Weights of a small CTC audio transcriber.
Model: 6.81M parameters, log mel input, arch conformer, norm rmsnorm, activation squared_relu, layers 10, width 160.
Training: adamw at rate 0.0022, 4800 steps.
Data: trained on short read English sentences (LibriTTS-R), 26041 training examples, 35.4 epochs.
Rows from block 7 of a small CTC audio transcriber, named by matrix and row number. Rows with one number belong to one neuron. Each number is 200 + 40 x the weight over its row's rms, rounded and kept within 0 to 999. All counts start at 0.
After each neuron's rows are labels from the 100 clips, of 14976, where the neuron reaches its highest value: "loudest" is the band of the loudest frequency at the time of the peak. Only what is clearly more common there than usual is listed. The data: short read English sentences (LibriTTS-R). In brackets: how many of the 100.
# fc1: first MLP up (model.blocks.7.ff1.fc1.weight, 640x160), inputs 80-159
# fc2: first MLP down (model.blocks.7.ff1.fc2.weight, 160x640, transposed), outputs 80-159

fc1.242,169,236,232,191,214,280,204,209,196,272,242,269,187,234,185,267,206,160,171,203,215,170,201,215,213,125,246,124,149,144,295,179,157,215,232,180,190,177,182,166,227,195,178,215,210,166,194,235,221,185,217,221,197,148,158,243,204,154,126,187,269,218,221,224,172,152,192,186,166,187,196,163,255,227,176,208,192,345,216,184
fc2.242,273,172,236,137,253,213,218,209,177,184,233,110,206,180,216,215,222,152,197,206,232,226,196,196,178,137,187,167,270,180,213,201,247,186,180,208,223,220,173,215,230,125,199,170,158,171,301,227,249,227,217,230,240,194,226,140,182,273,281,250,280,217,245,259,230,143,201,224,226,182,216,184,206,221,198,199,175,242,232,218
loudest: 2000 to 4000 Hz (61)

fc1.404,208,286,191,254,104,196,184,245,186,167,211,173,250,221,121,231,257,184,214,242,239,168,212,168,134,149,216,181,178,184,139,132,220,239,217,278,244,226,213,238,217,175,214,100,241,189,235,259,250,222,244,105,191,150,246,190,151,227,164,246,207,210,226,158,234,253,224,170,202,164,194,174,179,270,177,192,141,161,158,207
fc2.404,176,276,207,249,196,182,197,205,278,217,218,298,274,180,222,147,178,183,263,203,180,179,208,176,124,167,240,198,190,279,148,190,202,190,167,232,145,172,198,203,198,163,210,188,265,153,141,247,204,188,160,211,223,213,274,241,189,229,209,208,205,223,204,234,231,164,247,178,214,163,277,230,150,186,191,155,172,197,210,125
loudest: 2000 to 4000 Hz (55); 4000 to 8000 Hz (28)

fc1.361,230,253,210,151,200,168,221,206,166,205,168,175,242,187,233,129,220,204,205,266,153,146,195,92,148,200,190,204,238,211,260,235,186,246,208,193,148,247,144,168,159,232,178,186,220,177,201,138,229,161,152,195,181,223,165,118,221,215,158,250,182,224,168,180,222,210,240,139,150,189,142,204,218,186,190,217,258,215,164,176
fc2.361,184,224,147,212,239,189,250,201,216,169,270,282,270,174,166,119,104,240,186,201,214,225,200,268,171,231,240,121,231,169,159,148,149,284,153,239,204,202,257,149,180,205,169,221,134,197,216,186,234,201,191,215,160,178,217,202,204,253,212,187,210,184,225,133,178,178,192,181,230,270,214,215,177,246,231,178,302,220,182,189
loudest: 2000 to 4000 Hz (25)

fc1.99,174,264,145,215,169,229,147,222,200,199,263,111,202,242,200,264,204,132,163,259,203,193,224,199,213,169,163,227,99,121,229,137,158,169,259,252,236,196,224,136,165,235,150,154,148,223,201,184,271,197,214,182,178,214,163,263,152,241,256,272,251,188,211,184,204,183,177,193,131,115,193,261,165,138,154,197,204,239,212,191
fc2.99,194,228,284,210,201,251,204,205,245,163,231,208,136,255,231,158,200,163,222,187,208,292,267,210,272,182,145,279,137,269,228,221,205,219,160,182,204,238,254,138,194,241,116,142,148,208,191,191,261,207,244,149,224,200,241,192,207,236,215,124,182,197,178,158,161,234,222,215,174,178,171,180,225,234,190,119,255,211,183,188
loudest: 500 to 1000 Hz (29)

fc1.90,209,225,217,177,157,119,151,155,190,238,172,237,208,206,219,299,197,192,233,195,211,197,132,169,259,189,182,172,152,152,198,247,239,158,145,106,183,142,193,233,154,216,157,275,210,202,201,208,225,228,197,237,211,150,116,176,185,178,139,184,206,236,201,211,187,240,194,201,150,200,283,156,255,153,222,226,249,236,176,184
fc2.90,176,229,194,145,184,201,161,195,260,162,186,192,227,215,206,143,178,175,223,229,240,272,258,203,214,191,185,234,203,270,228,159,210,136,187,199,212,231,246,210,220,208,192,151,229,157,144,208,236,241,169,215,248,165,225,202,167,145,244,176,304,191,288,266,147,294,138,116,209,281,253,171,176,221,178,307,309,168,163,182
loudest: 500 to 1000 Hz (31); 250 to 500 Hz (31)

fc1.435,219,195,178,190,129,160,168,180,263,213,165,182,201,151,231,225,181,193,137,208,253,191,200,158,259,222,245,187,151,157,157,187,243,229,302,114,212,158,169,192,170,217,207,163,118,214,198,103,174,159,205,244,246,235,175,201,194,195,181,158,221,194,188,202,143,151,228,201,209,166,301,298,271,254,191,275,203,167,174,193
fc2.435,240,249,190,176,157,193,239,198,278,233,182,187,152,264,176,223,255,172,207,207,221,151,180,198,192,169,152,186,215,203,255,191,180,241,153,205,201,255,164,198,274,192,204,169,222,162,163,235,204,218,205,114,206,105,223,209,183,190,165,254,266,159,209,225,211,194,135,166,220,224,144,89,247,197,251,227,237,144,204,239
loudest: 500 to 1000 Hz (30)

fc1.42,182,169,195,169,209,216,208,229,255,177,226,158,220,122,142,208,190,195,138,206,231,192,267,211,145,164,260,182,180,187,210,193,141,123,225,240,153,252,228,232,184,193,167,135,231,163,188,177,265,189,207,204,181,118,202,260,194,167,214,208,252,222,204,177,178,247,248,225,270,140,201,185,228,165,218,170,226,196,247,194
fc2.42,244,133,134,217,143,182,212,164,218,200,264,153,206,164,190,198,237,171,167,181,230,208,219,236,166,229,177,236,242,211,236,244,227,258,260,210,310,214,214,171,155,238,156,159,193,173,137,142,161,140,203,165,136,261,83,220,220,166,282,172,172,222,197,116,198,209,179,230,253,202,120,152,175,150,176,269,234,161,194,206
loudest: 250 to 500 Hz (60)

fc1.508,189,205,250,235,130,205,209,197,125,190,181,232,213,171,242,195,200,159,162,211,211,218,295,167,114,147,205,230,195,158,214,179,245,141,156,229,231,264,117,223,179,186,240,209,279,158,200,184,227,181,159,77,208,155,137,177,241,156,234,256,208,192,211,217,168,176,166,156,192,174,226,203,174,134,239,182,175,221,204,233
fc2.508,197,146,185,212,151,208,166,225,152,180,233,140,206,242,160,239,156,216,229,183,229,176,151,169,203,133,161,171,214,182,220,202,251,206,221,244,177,157,114,235,222,193,162,137,188,175,181,211,202,279,130,163,273,181,181,206,133,175,235,135,189,118,203,201,144,291,207,112,181,198,179,171,171,205,197,140,208,202,188,186
loudest: 1000 to 2000 Hz (39)

fc1.136,226,196,192,140,80,186,217,183,161,167,211,183,206,176,204,177,226,156,102,234,215,184,274,163,234,90,212,224,162,222,217,170,128,204,230,218,225,245,193,230,125,142,172,170,161,267,182,143,200,197,177,178,124,227,141,213,173,150,216,247,225,220,227,259,184,231,222,227,227,139,176,259,189,185,216,158,159,202,143,248
fc2.136,238,217,176,160,222,152,187,200,224,153,218,160,174,157,175,272,159,197,248,202,254,196,213,193,226,150,217,246,196,126,171,229,141,274,241,212,128,306,194,161,171,188,208,225,176,178,163,173,228,183,239,220,212,236,193,158,190,181,108,243,185,204,196,284,164,124,164,183,163,256,185,246,149,203,188,165,142,137,174,239
loudest: 500 to 1000 Hz (46)

fc1.460,156,175,139,168,204,126,278,145,170,172,133,231,234,192,171,290,245,133,157,264,273,230,263,199,244,195,176,199,163,141,198,182,208,139,211,195,195,195,222,202,194,263,193,199,170,186,167,174,224,206,208,185,208,226,118,206,237,254,136,198,207,148,236,172,211,167,239,209,245,234,139,207,221,196,225,277,227,164,249,200
fc2.460,155,199,247,151,178,186,226,212,246,138,222,269,239,276,243,136,212,220,231,167,257,203,153,173,192,210,173,280,188,218,185,279,239,274,173,270,180,217,250,236,91,181,175,302,245,162,178,177,201,212,121,296,162,177,235,172,250,203,234,223,193,222,173,211,201,188,170,210,258,258,191,92,127,198,194,161,191,230,192,197
loudest: 250 to 500 Hz (55)

fc1.188,238,193,195,199,141,261,199,184,151,216,174,231,199,215,200,155,229,183,198,213,258,214,256,203,222,131,187,114,158,144,186,238,161,301,265,157,127,158,252,136,245,193,202,220,201,189,148,161,209,251,165,192,194,294,193,248,192,184,241,186,234,154,146,214,148,209,187,217,152,165,187,155,239,226,232,174,231,217,194,184
fc2.188,171,247,245,119,215,198,198,259,162,241,170,166,235,229,137,207,204,167,183,266,198,209,236,234,257,198,264,190,134,169,178,129,172,166,200,167,207,185,225,138,196,170,244,165,254,166,280,185,259,272,288,186,236,188,203,144,121,247,186,181,148,221,226,177,212,172,161,195,199,223,155,260,264,186,143,213,211,259,237,171
loudest: 250 to 500 Hz (37)

fc1.536,132,233,186,152,141,139,215,245,247,178,121,287,246,159,244,234,201,189,184,240,226,198,264,221,208,180,191,196,122,137,233,99,222,148,277,181,205,215,213,290,163,216,148,209,204,140,230,198,153,245,226,196,237,237,153,178,177,283,228,258,263,141,234,176,230,201,156,187,215,178,150,215,213,173,209,225,150,157,195,191
fc2.536,153,189,149,216,213,144,248,198,252,165,228,224,250,138,185,215,162,276,276,175,159,257,193,206,141,179,215,266,152,201,178,198,214,174,208,195,210,255,149,289,199,227,216,176,202,58,189,171,246,225,136,180,244,302,199,183,166,290,213,112,127,216,170,220,191,198,190,175,183,193,177,135,184,237,175,245,135,219,115,193
loudest: 250 to 500 Hz (47)

fc1.286,157,188,261,189,227,201,185,147,249,157,213,128,263,203,156,223,191,195,164,239,249,173,198,215,245,173,252,230,236,190,165,174,194,171,209,167,235,236,192,138,285,197,184,229,217,173,241,126,169,105,239,109,171,205,155,223,237,207,157,279,208,200,247,204,205,166,204,176,216,162,184,274,264,198,218,242,167,289,199,174
fc2.286,173,236,215,196,207,193,177,228,182,161,241,238,195,273,227,187,173,210,210,127,224,153,187,155,229,193,221,254,172,190,223,213,268,222,196,175,259,162,165,196,280,200,246,208,156,185,208,177,216,127,239,189,234,128,241,222,201,161,232,131,156,130,176,202,170,134,216,181,215,249,234,144,134,161,155,164,218,274,291,222
loudest: 250 to 500 Hz (36)

fc1.591,199,209,184,166,250,230,222,224,177,168,185,173,225,188,104,198,224,218,197,164,205,275,251,212,227,168,232,117,194,198,216,142,188,215,274,185,209,192,79,176,296,187,235,173,197,232,170,121,242,166,203,175,233,253,242,248,178,205,170,203,213,199,219,165,205,265,287,209,181,136,182,263,204,158,165,186,124,171,160,172
fc2.591,174,243,217,205,143,223,172,239,253,217,210,174,249,161,190,203,174,195,154,181,254,200,287,204,192,207,211,208,165,172,196,225,151,139,153,221,229,207,271,139,272,157,237,187,174,221,193,296,275,237,222,204,196,157,157,221,153,202,154,208,236,208,174,201,169,160,284,150,165,207,181,163,182,205,181,274,206,225,255,163
loudest: 1000 to 2000 Hz (26)

fc1.119,180,174,213,155,165,196,180,158,179,232,229,263,255,181,194,194,227,123,162,220,220,219,278,181,215,139,185,182,212,237,158,73,191,214,186,222,123,187,192,123,210,230,205,249,234,167,169,250,196,250,229,176,246,151,224,191,232,244,179,177,198,178,227,256,173,143,218,274,228,133,180,187,183,241,274,241,194,259,273,170
fc2.119,242,93,220,180,270,222,175,207,208,172,166,262,195,195,251,162,268,213,243,185,153,138,252,177,246,224,178,179,156,243,148,244,229,214,193,220,187,171,222,214,249,179,187,176,182,243,229,159,234,231,182,145,202,179,214,177,176,251,186,225,197,189,229,134,228,205,208,167,193,175,206,232,174,208,172,119,264,108,172,163
loudest: 4000 to 8000 Hz (80)

fc1.238,221,183,186,193,155,249,265,214,119,243,226,185,241,194,92,170,313,182,144,207,272,239,162,240,206,188,206,219,245,180,308,154,254,235,214,235,131,247,206,266,301,153,158,200,187,146,168,190,186,188,212,160,196,161,113,151,205,183,148,185,173,225,230,155,213,138,227,227,194,193,94,252,155,158,203,207,137,219,197,208
fc2.238,240,236,234,134,185,224,205,196,141,213,199,210,234,214,180,227,153,209,221,249,228,158,210,216,246,187,147,225,235,212,270,190,193,227,267,166,90,169,176,178,202,195,276,211,158,186,121,225,187,165,233,209,198,217,240,177,224,263,174,204,185,214,246,202,198,193,201,188,290,266,218,200,225,143,187,179,227,205,158,152
loudest: 4000 to 8000 Hz (27)

fc1.596,150,263,191,173,103,158,243,130,174,185,146,123,174,198,199,209,230,171,177,211,174,145,196,136,151,192,226,182,266,157,260,148,99,242,264,174,222,230,206,144,166,238,207,160,187,193,157,175,220,217,182,226,190,170,193,194,182,183,184,189,217,148,172,234,186,136,154,161,165,125,230,225,155,215,219,175,207,288,201,156
fc2.596,170,248,180,177,140,194,255,203,221,209,157,231,182,188,262,229,229,212,184,198,168,136,178,211,129,207,208,237,164,148,178,120,120,147,236,175,228,168,167,188,256,224,162,205,241,156,202,143,186,263,158,222,144,171,203,192,255,233,203,251,168,199,156,225,150,216,130,161,211,259,194,164,163,170,197,178,209,169,245,123
loudest: 500 to 1000 Hz (25)

fc1.331,130,159,230,185,225,225,201,182,228,229,159,98,174,153,196,173,226,231,191,191,210,147,251,225,221,207,159,155,149,124,218,186,218,204,203,157,237,133,141,225,254,167,167,165,162,187,138,207,251,213,252,175,160,268,222,267,249,144,152,258,213,218,169,246,185,228,254,154,143,147,225,223,230,152,201,252,110,258,151,164
fc2.331,189,228,301,199,269,222,186,170,203,183,224,141,206,261,252,182,173,189,204,168,234,241,133,105,191,172,158,162,279,229,212,254,170,279,192,163,193,136,191,189,207,114,222,177,186,171,258,217,249,253,203,186,215,176,196,229,179,257,232,249,220,155,187,223,242,186,166,240,262,215,241,167,201,219,244,212,188,247,244,138
loudest: 1000 to 2000 Hz (36)

fc1.144,171,175,219,165,175,158,204,226,233,229,179,222,278,226,117,181,248,160,216,116,168,248,216,261,245,174,186,154,170,242,143,254,212,166,189,216,218,207,189,140,154,258,221,191,230,191,206,190,171,198,228,223,200,181,203,213,225,188,94,171,217,110,142,244,178,186,209,202,196,154,233,187,186,221,248,220,183,216,233,193
fc2.144,169,130,284,196,220,146,168,209,141,185,170,269,277,183,182,179,200,234,153,210,145,269,211,213,210,182,203,194,224,258,231,252,202,219,183,196,233,194,144,207,219,212,232,189,232,234,172,172,281,273,193,195,170,253,211,158,213,183,159,145,266,208,258,185,167,181,265,151,163,188,239,278,224,195,191,202,260,169,245,157
loudest: 250 to 500 Hz (40)

fc1.273,206,170,145,98,184,165,164,272,206,225,220,144,160,136,132,184,210,209,168,133,198,153,159,147,154,218,169,137,187,172,224,137,163,193,154,241,238,215,184,212,156,164,166,192,232,148,186,201,140,103,210,176,138,222,193,252,129,186,194,237,225,195,204,213,188,220,157,174,174,184,150,180,243,183,237,187,273,248,181,181
fc2.273,147,195,143,269,182,143,286,146,229,160,196,135,219,201,189,231,152,223,244,217,238,205,290,138,170,163,224,219,265,219,201,169,201,229,218,205,149,179,180,267,254,152,157,195,220,136,182,245,130,223,179,191,281,131,192,226,189,195,195,213,230,219,243,118,172,227,126,203,235,172,96,180,193,232,158,207,219,188,205,236
loudest: 4000 to 8000 Hz (45)

fc1.159,183,213,216,188,218,183,193,162,193,265,189,241,153,105,191,237,209,180,204,196,158,188,161,120,203,159,153,208,215,188,238,201,237,212,299,158,165,240,184,209,195,177,193,216,167,184,212,258,245,205,184,225,255,260,97,249,245,187,153,248,249,197,202,180,134,280,180,192,142,101,258,185,224,157,184,174,183,224,225,185
fc2.159,172,210,188,229,246,183,154,173,194,170,122,150,196,202,190,200,244,234,184,189,191,133,102,139,113,248,208,165,240,240,228,214,161,204,229,144,155,244,231,199,283,91,198,190,176,195,120,237,143,184,220,192,200,183,175,217,253,220,177,264,146,183,199,195,148,81,130,138,215,174,248,230,241,147,227,222,195,243,166,156
loudest: 2000 to 4000 Hz (27)

fc1.637,282,140,216,215,236,232,193,209,209,130,286,201,184,89,176,212,200,147,165,224,183,178,177,206,321,159,144,148,181,190,297,191,275,236,237,181,109,259,198,139,238,243,185,158,248,148,248,153,236,162,238,192,165,220,210,208,265,259,184,228,164,150,231,292,229,179,212,137,209,234,151,219,198,185,264,219,230,184,192,212
fc2.637,131,179,246,244,221,169,161,173,243,238,229,203,211,102,155,272,199,247,197,155,198,149,167,221,161,191,223,195,226,248,263,263,229,232,211,156,201,191,174,156,156,175,192,261,178,224,153,204,176,211,180,239,182,160,146,168,188,180,194,166,85,252,210,175,146,226,210,191,173,240,266,223,77,224,251,246,202,235,211,153
loudest: 250 to 500 Hz (32)

fc1.350,181,151,191,174,244,177,194,180,153,191,207,246,270,209,264,192,340,189,226,209,170,190,216,241,186,131,163,213,174,229,201,207,254,264,232,156,182,233,86,224,192,255,132,255,240,174,240,170,245,204,137,177,298,216,205,170,199,193,210,239,169,140,200,168,197,225,238,184,175,183,231,172,207,266,268,221,157,222,177,190
fc2.350,142,123,208,182,210,202,188,203,205,197,155,219,212,207,223,277,200,303,128,152,174,257,138,242,210,202,184,224,208,161,171,234,203,230,164,218,189,235,227,269,249,169,173,144,207,145,197,210,184,174,218,179,195,153,211,203,250,137,269,225,265,186,181,165,181,154,237,120,181,155,197,203,262,290,288,222,121,217,214,224
loudest: 2000 to 4000 Hz (43)

fc1.638,155,247,128,210,213,178,166,191,276,180,165,234,228,182,184,260,251,96,221,209,210,175,181,225,191,193,169,207,237,165,175,237,239,216,171,227,199,223,84,185,169,132,194,203,198,151,211,173,196,235,270,142,187,254,182,196,239,260,193,217,311,173,259,238,208,163,154,196,208,222,179,140,144,217,276,169,227,216,180,172
fc2.638,124,177,206,144,172,174,170,171,275,131,273,183,148,205,235,232,198,130,190,228,206,200,210,204,229,221,186,248,242,215,169,270,196,196,159,232,190,207,107,203,160,134,209,272,154,237,171,285,252,222,159,263,221,165,246,153,159,228,180,214,239,275,179,230,209,213,182,207,168,181,236,128,195,151,240,219,170,223,175,174
loudest: 250 to 500 Hz (32); 500 to 1000 Hz (25)

fc1.68,204,113,153,216,200,270,150,186,241,212,197,295,168,135,122,230,203,152,223,235,214,147,148,234,156,121,201,204,258,142,217,236,217,207,207,157,217,153,105,180,180,170,228,189,229,213,202,240,268,135,212,174,211,230,208,220,213,230,147,183,241,251,164,199,295,189,191,101,145,186,240,175,182,179,177,185,218,271,149,187
fc2.68,161,199,154,260,274,170,183,216,202,186,153,155,203,198,185,219,186,186,125,179,264,263,195,156,216,207,236,260,255,228,207,215,135,144,135,192,119,68,200,172,188,282,190,188,190,167,224,177,222,201,238,216,183,252,187,190,186,232,187,146,233,184,213,99,248,181,210,311,195,185,138,198,179,234,173,182,205,207,180,140
loudest: 2000 to 4000 Hz (27)

fc1.351,128,229,146,157,219,204,172,228,223,200,185,191,179,252,172,245,224,216,181,148,194,192,260,232,217,175,239,147,158,174,217,125,163,252,270,177,145,226,193,133,255,246,189,212,269,175,159,173,209,189,216,143,199,167,200,241,257,183,186,223,199,166,152,188,233,246,214,133,128,116,204,240,216,207,206,188,199,264,202,182
fc2.351,164,146,165,203,226,186,94,178,196,126,239,212,238,217,212,303,126,211,238,234,250,223,207,173,249,159,254,203,160,196,236,174,213,213,164,172,194,238,162,203,185,201,263,216,191,238,207,178,247,259,218,194,169,194,158,200,182,216,199,197,100,194,234,208,208,184,174,157,186,220,196,245,133,215,195,143,234,137,182,103
loudest: 1000 to 2000 Hz (52); 500 to 1000 Hz (30)

fc1.170,186,182,196,217,209,252,174,168,219,193,203,259,238,220,217,244,177,181,182,241,244,154,183,194,141,151,213,243,147,117,251,180,142,240,177,243,198,152,233,225,202,186,161,136,207,119,180,185,253,235,227,168,205,164,137,195,124,174,153,216,184,257,160,233,215,171,174,170,183,133,150,134,232,187,227,187,216,321,215,235
fc2.170,211,181,226,130,193,191,211,204,136,203,232,216,150,188,251,224,131,169,151,125,137,144,155,178,278,224,239,161,240,206,206,187,213,208,188,174,213,170,175,185,184,184,237,197,184,180,166,246,225,183,277,183,149,193,238,162,218,220,247,250,187,217,270,208,235,252,215,189,171,208,150,182,189,263,237,163,139,258,155,251
loudest: 2000 to 4000 Hz (72)

fc1.185,117,197,241,243,176,186,154,171,227,175,209,244,217,128,104,197,150,170,204,166,188,223,244,121,155,171,211,190,222,206,196,208,171,191,192,172,174,179,216,185,198,244,241,175,262,148,172,234,223,208,214,213,219,160,199,257,257,206,119,257,193,191,206,219,163,201,243,101,181,197,238,183,254,233,215,190,204,227,240,167
fc2.185,234,283,122,251,208,274,211,176,205,242,215,244,197,196,237,137,189,206,157,231,178,162,271,169,219,259,168,212,176,284,254,128,216,256,136,193,162,267,174,182,139,209,204,181,284,170,112,201,154,143,211,218,143,190,235,252,181,187,196,276,209,193,191,272,225,199,190,205,211,164,198,231,226,120,266,134,213,254,225,195
loudest: 500 to 1000 Hz (26)

fc1.258,173,231,184,193,166,240,253,158,199,134,201,131,173,251,195,212,197,135,193,223,152,186,192,193,148,159,233,200,232,258,164,190,186,178,224,269,137,186,186,149,173,193,157,228,230,235,160,250,233,160,187,215,213,148,252,255,298,197,161,179,216,146,219,260,205,143,184,184,157,235,211,297,204,205,203,224,210,175,316,196
fc2.258,240,170,177,182,194,240,209,235,170,192,197,184,166,246,118,166,238,166,181,204,236,221,203,210,218,215,268,139,137,186,188,219,303,102,180,210,188,156,221,189,155,202,232,203,167,208,270,185,242,289,201,220,244,182,178,199,233,147,177,153,189,214,178,208,187,163,234,179,195,250,147,241,186,164,176,279,257,223,176,175
loudest: 2000 to 4000 Hz (28); 250 to 500 Hz (28)

fc1.561,103,208,216,202,186,114,182,150,117,277,182,173,210,205,202,157,141,139,204,165,175,253,188,184,168,196,244,189,214,170,195,146,238,163,251,155,247,229,159,282,215,244,267,164,231,200,206,222,273,150,209,174,210,206,220,214,194,205,114,189,204,203,205,119,202,211,267,197,151,177,249,190,217,173,224,215,224,175,235,244
fc2.561,205,167,196,259,202,157,213,197,180,156,167,236,233,165,214,158,195,205,252,256,163,50,245,221,216,191,223,191,243,251,216,243,161,181,165,189,224,218,146,220,179,164,174,207,237,124,202,275,178,169,175,174,227,163,227,241,213,221,188,172,177,215,273,214,187,323,232,240,233,205,271,231,145,171,223,217,234,191,101,196
loudest: 500 to 1000 Hz (29)

fc1.427,166,152,185,167,187,247,140,198,210,236,184,210,171,194,173,276,239,168,192,163,217,242,205,222,218,189,183,136,255,243,225,93,159,120,199,250,179,155,234,202,221,204,173,180,277,187,197,245,197,210,220,107,247,239,213,197,210,201,204,205,284,197,221,177,191,235,227,186,134,182,232,137,159,154,219,174,217,265,220,207
fc2.427,198,139,89,117,196,212,186,216,137,225,179,172,193,177,220,274,134,156,195,182,197,190,289,204,269,179,240,152,204,265,193,188,216,183,120,214,180,197,198,191,218,215,176,226,124,229,207,221,203,205,288,123,189,192,244,256,207,237,179,248,207,162,217,165,278,185,183,201,241,165,161,169,120,245,211,162,223,211,257,186
loudest: 1000 to 2000 Hz (38)

fc1.542,163,193,173,201,216,202,129,185,227,191,174,170,228,173,186,205,208,234,265,149,210,236,118,159,305,148,166,202,181,179,222,211,124,173,207,149,174,235,237,214,201,139,196,161,222,172,226,215,229,186,199,222,266,140,156,180,253,219,203,246,207,191,227,204,150,178,172,221,193,120,143,157,196,159,238,197,212,227,207,188
fc2.542,166,198,188,142,251,178,78,204,196,245,162,278,199,197,239,196,165,168,278,265,160,200,204,186,176,218,161,207,163,188,182,146,187,171,175,221,204,165,183,206,204,178,153,229,161,230,255,178,205,165,232,247,183,138,188,169,275,200,292,222,181,178,176,86,208,139,204,165,236,235,249,209,225,204,175,149,244,189,232,222
loudest: 1000 to 2000 Hz (44)

fc1.106,160,166,169,203,205,199,220,212,206,131,188,180,221,139,149,193,223,181,161,171,222,243,189,139,213,173,183,193,147,234,278,154,218,157,188,163,223,201,160,152,234,158,203,223,188,230,208,236,120,204,279,174,308,211,197,271,167,263,205,250,202,156,169,231,199,206,151,127,135,176,266,225,136,168,199,213,163,208,187,213
fc2.106,158,230,146,221,160,210,283,227,218,223,213,186,219,205,190,181,210,146,171,219,234,192,247,229,187,240,200,194,180,220,180,104,168,197,148,198,285,147,151,133,168,254,136,166,192,110,237,221,194,234,177,219,126,250,184,139,209,211,203,202,205,210,207,222,201,189,169,213,153,233,196,189,191,231,149,183,182,189,202,200
loudest: 500 to 1000 Hz (47)

fc1.362,249,247,160,204,140,177,206,258,206,262,272,296,269,192,201,187,232,170,108,143,250,189,201,205,198,147,204,171,181,200,195,186,114,178,246,183,189,228,120,128,164,243,204,213,226,202,242,242,147,164,188,162,182,175,175,159,192,199,197,255,209,196,221,175,203,181,278,148,132,188,237,188,187,233,170,236,219,248,214,233
fc2.362,195,219,231,209,255,207,208,203,172,243,154,142,197,185,231,182,223,211,159,151,206,232,225,250,216,191,177,178,264,174,312,192,210,242,192,230,225,287,219,233,192,200,169,151,191,204,266,185,169,243,239,148,262,118,176,228,177,236,249,125,193,212,216,152,196,228,267,234,166,226,145,175,173,207,283,197,246,164,168,189
loudest: 2000 to 4000 Hz (55)

fc1.53,145,169,201,311,200,221,158,136,161,177,259,159,314,180,201,188,231,176,242,241,236,170,267,102,202,206,159,222,147,209,200,213,225,170,230,232,192,183,175,226,185,196,237,200,169,215,172,206,294,237,207,200,259,275,197,180,162,249,201,162,151,242,145,166,245,203,241,186,119,184,293,193,191,181,211,222,150,182,153,164
fc2.53,212,175,180,181,192,199,179,200,240,198,179,230,224,142,166,242,190,156,255,226,216,241,267,205,240,213,240,145,192,232,227,215,175,200,131,137,158,177,246,108,208,236,235,168,145,101,319,262,172,224,241,141,255,187,256,301,150,221,179,182,171,195,229,189,226,225,184,234,196,233,226,188,192,263,171,227,142,200,176,197
loudest: 500 to 1000 Hz (31)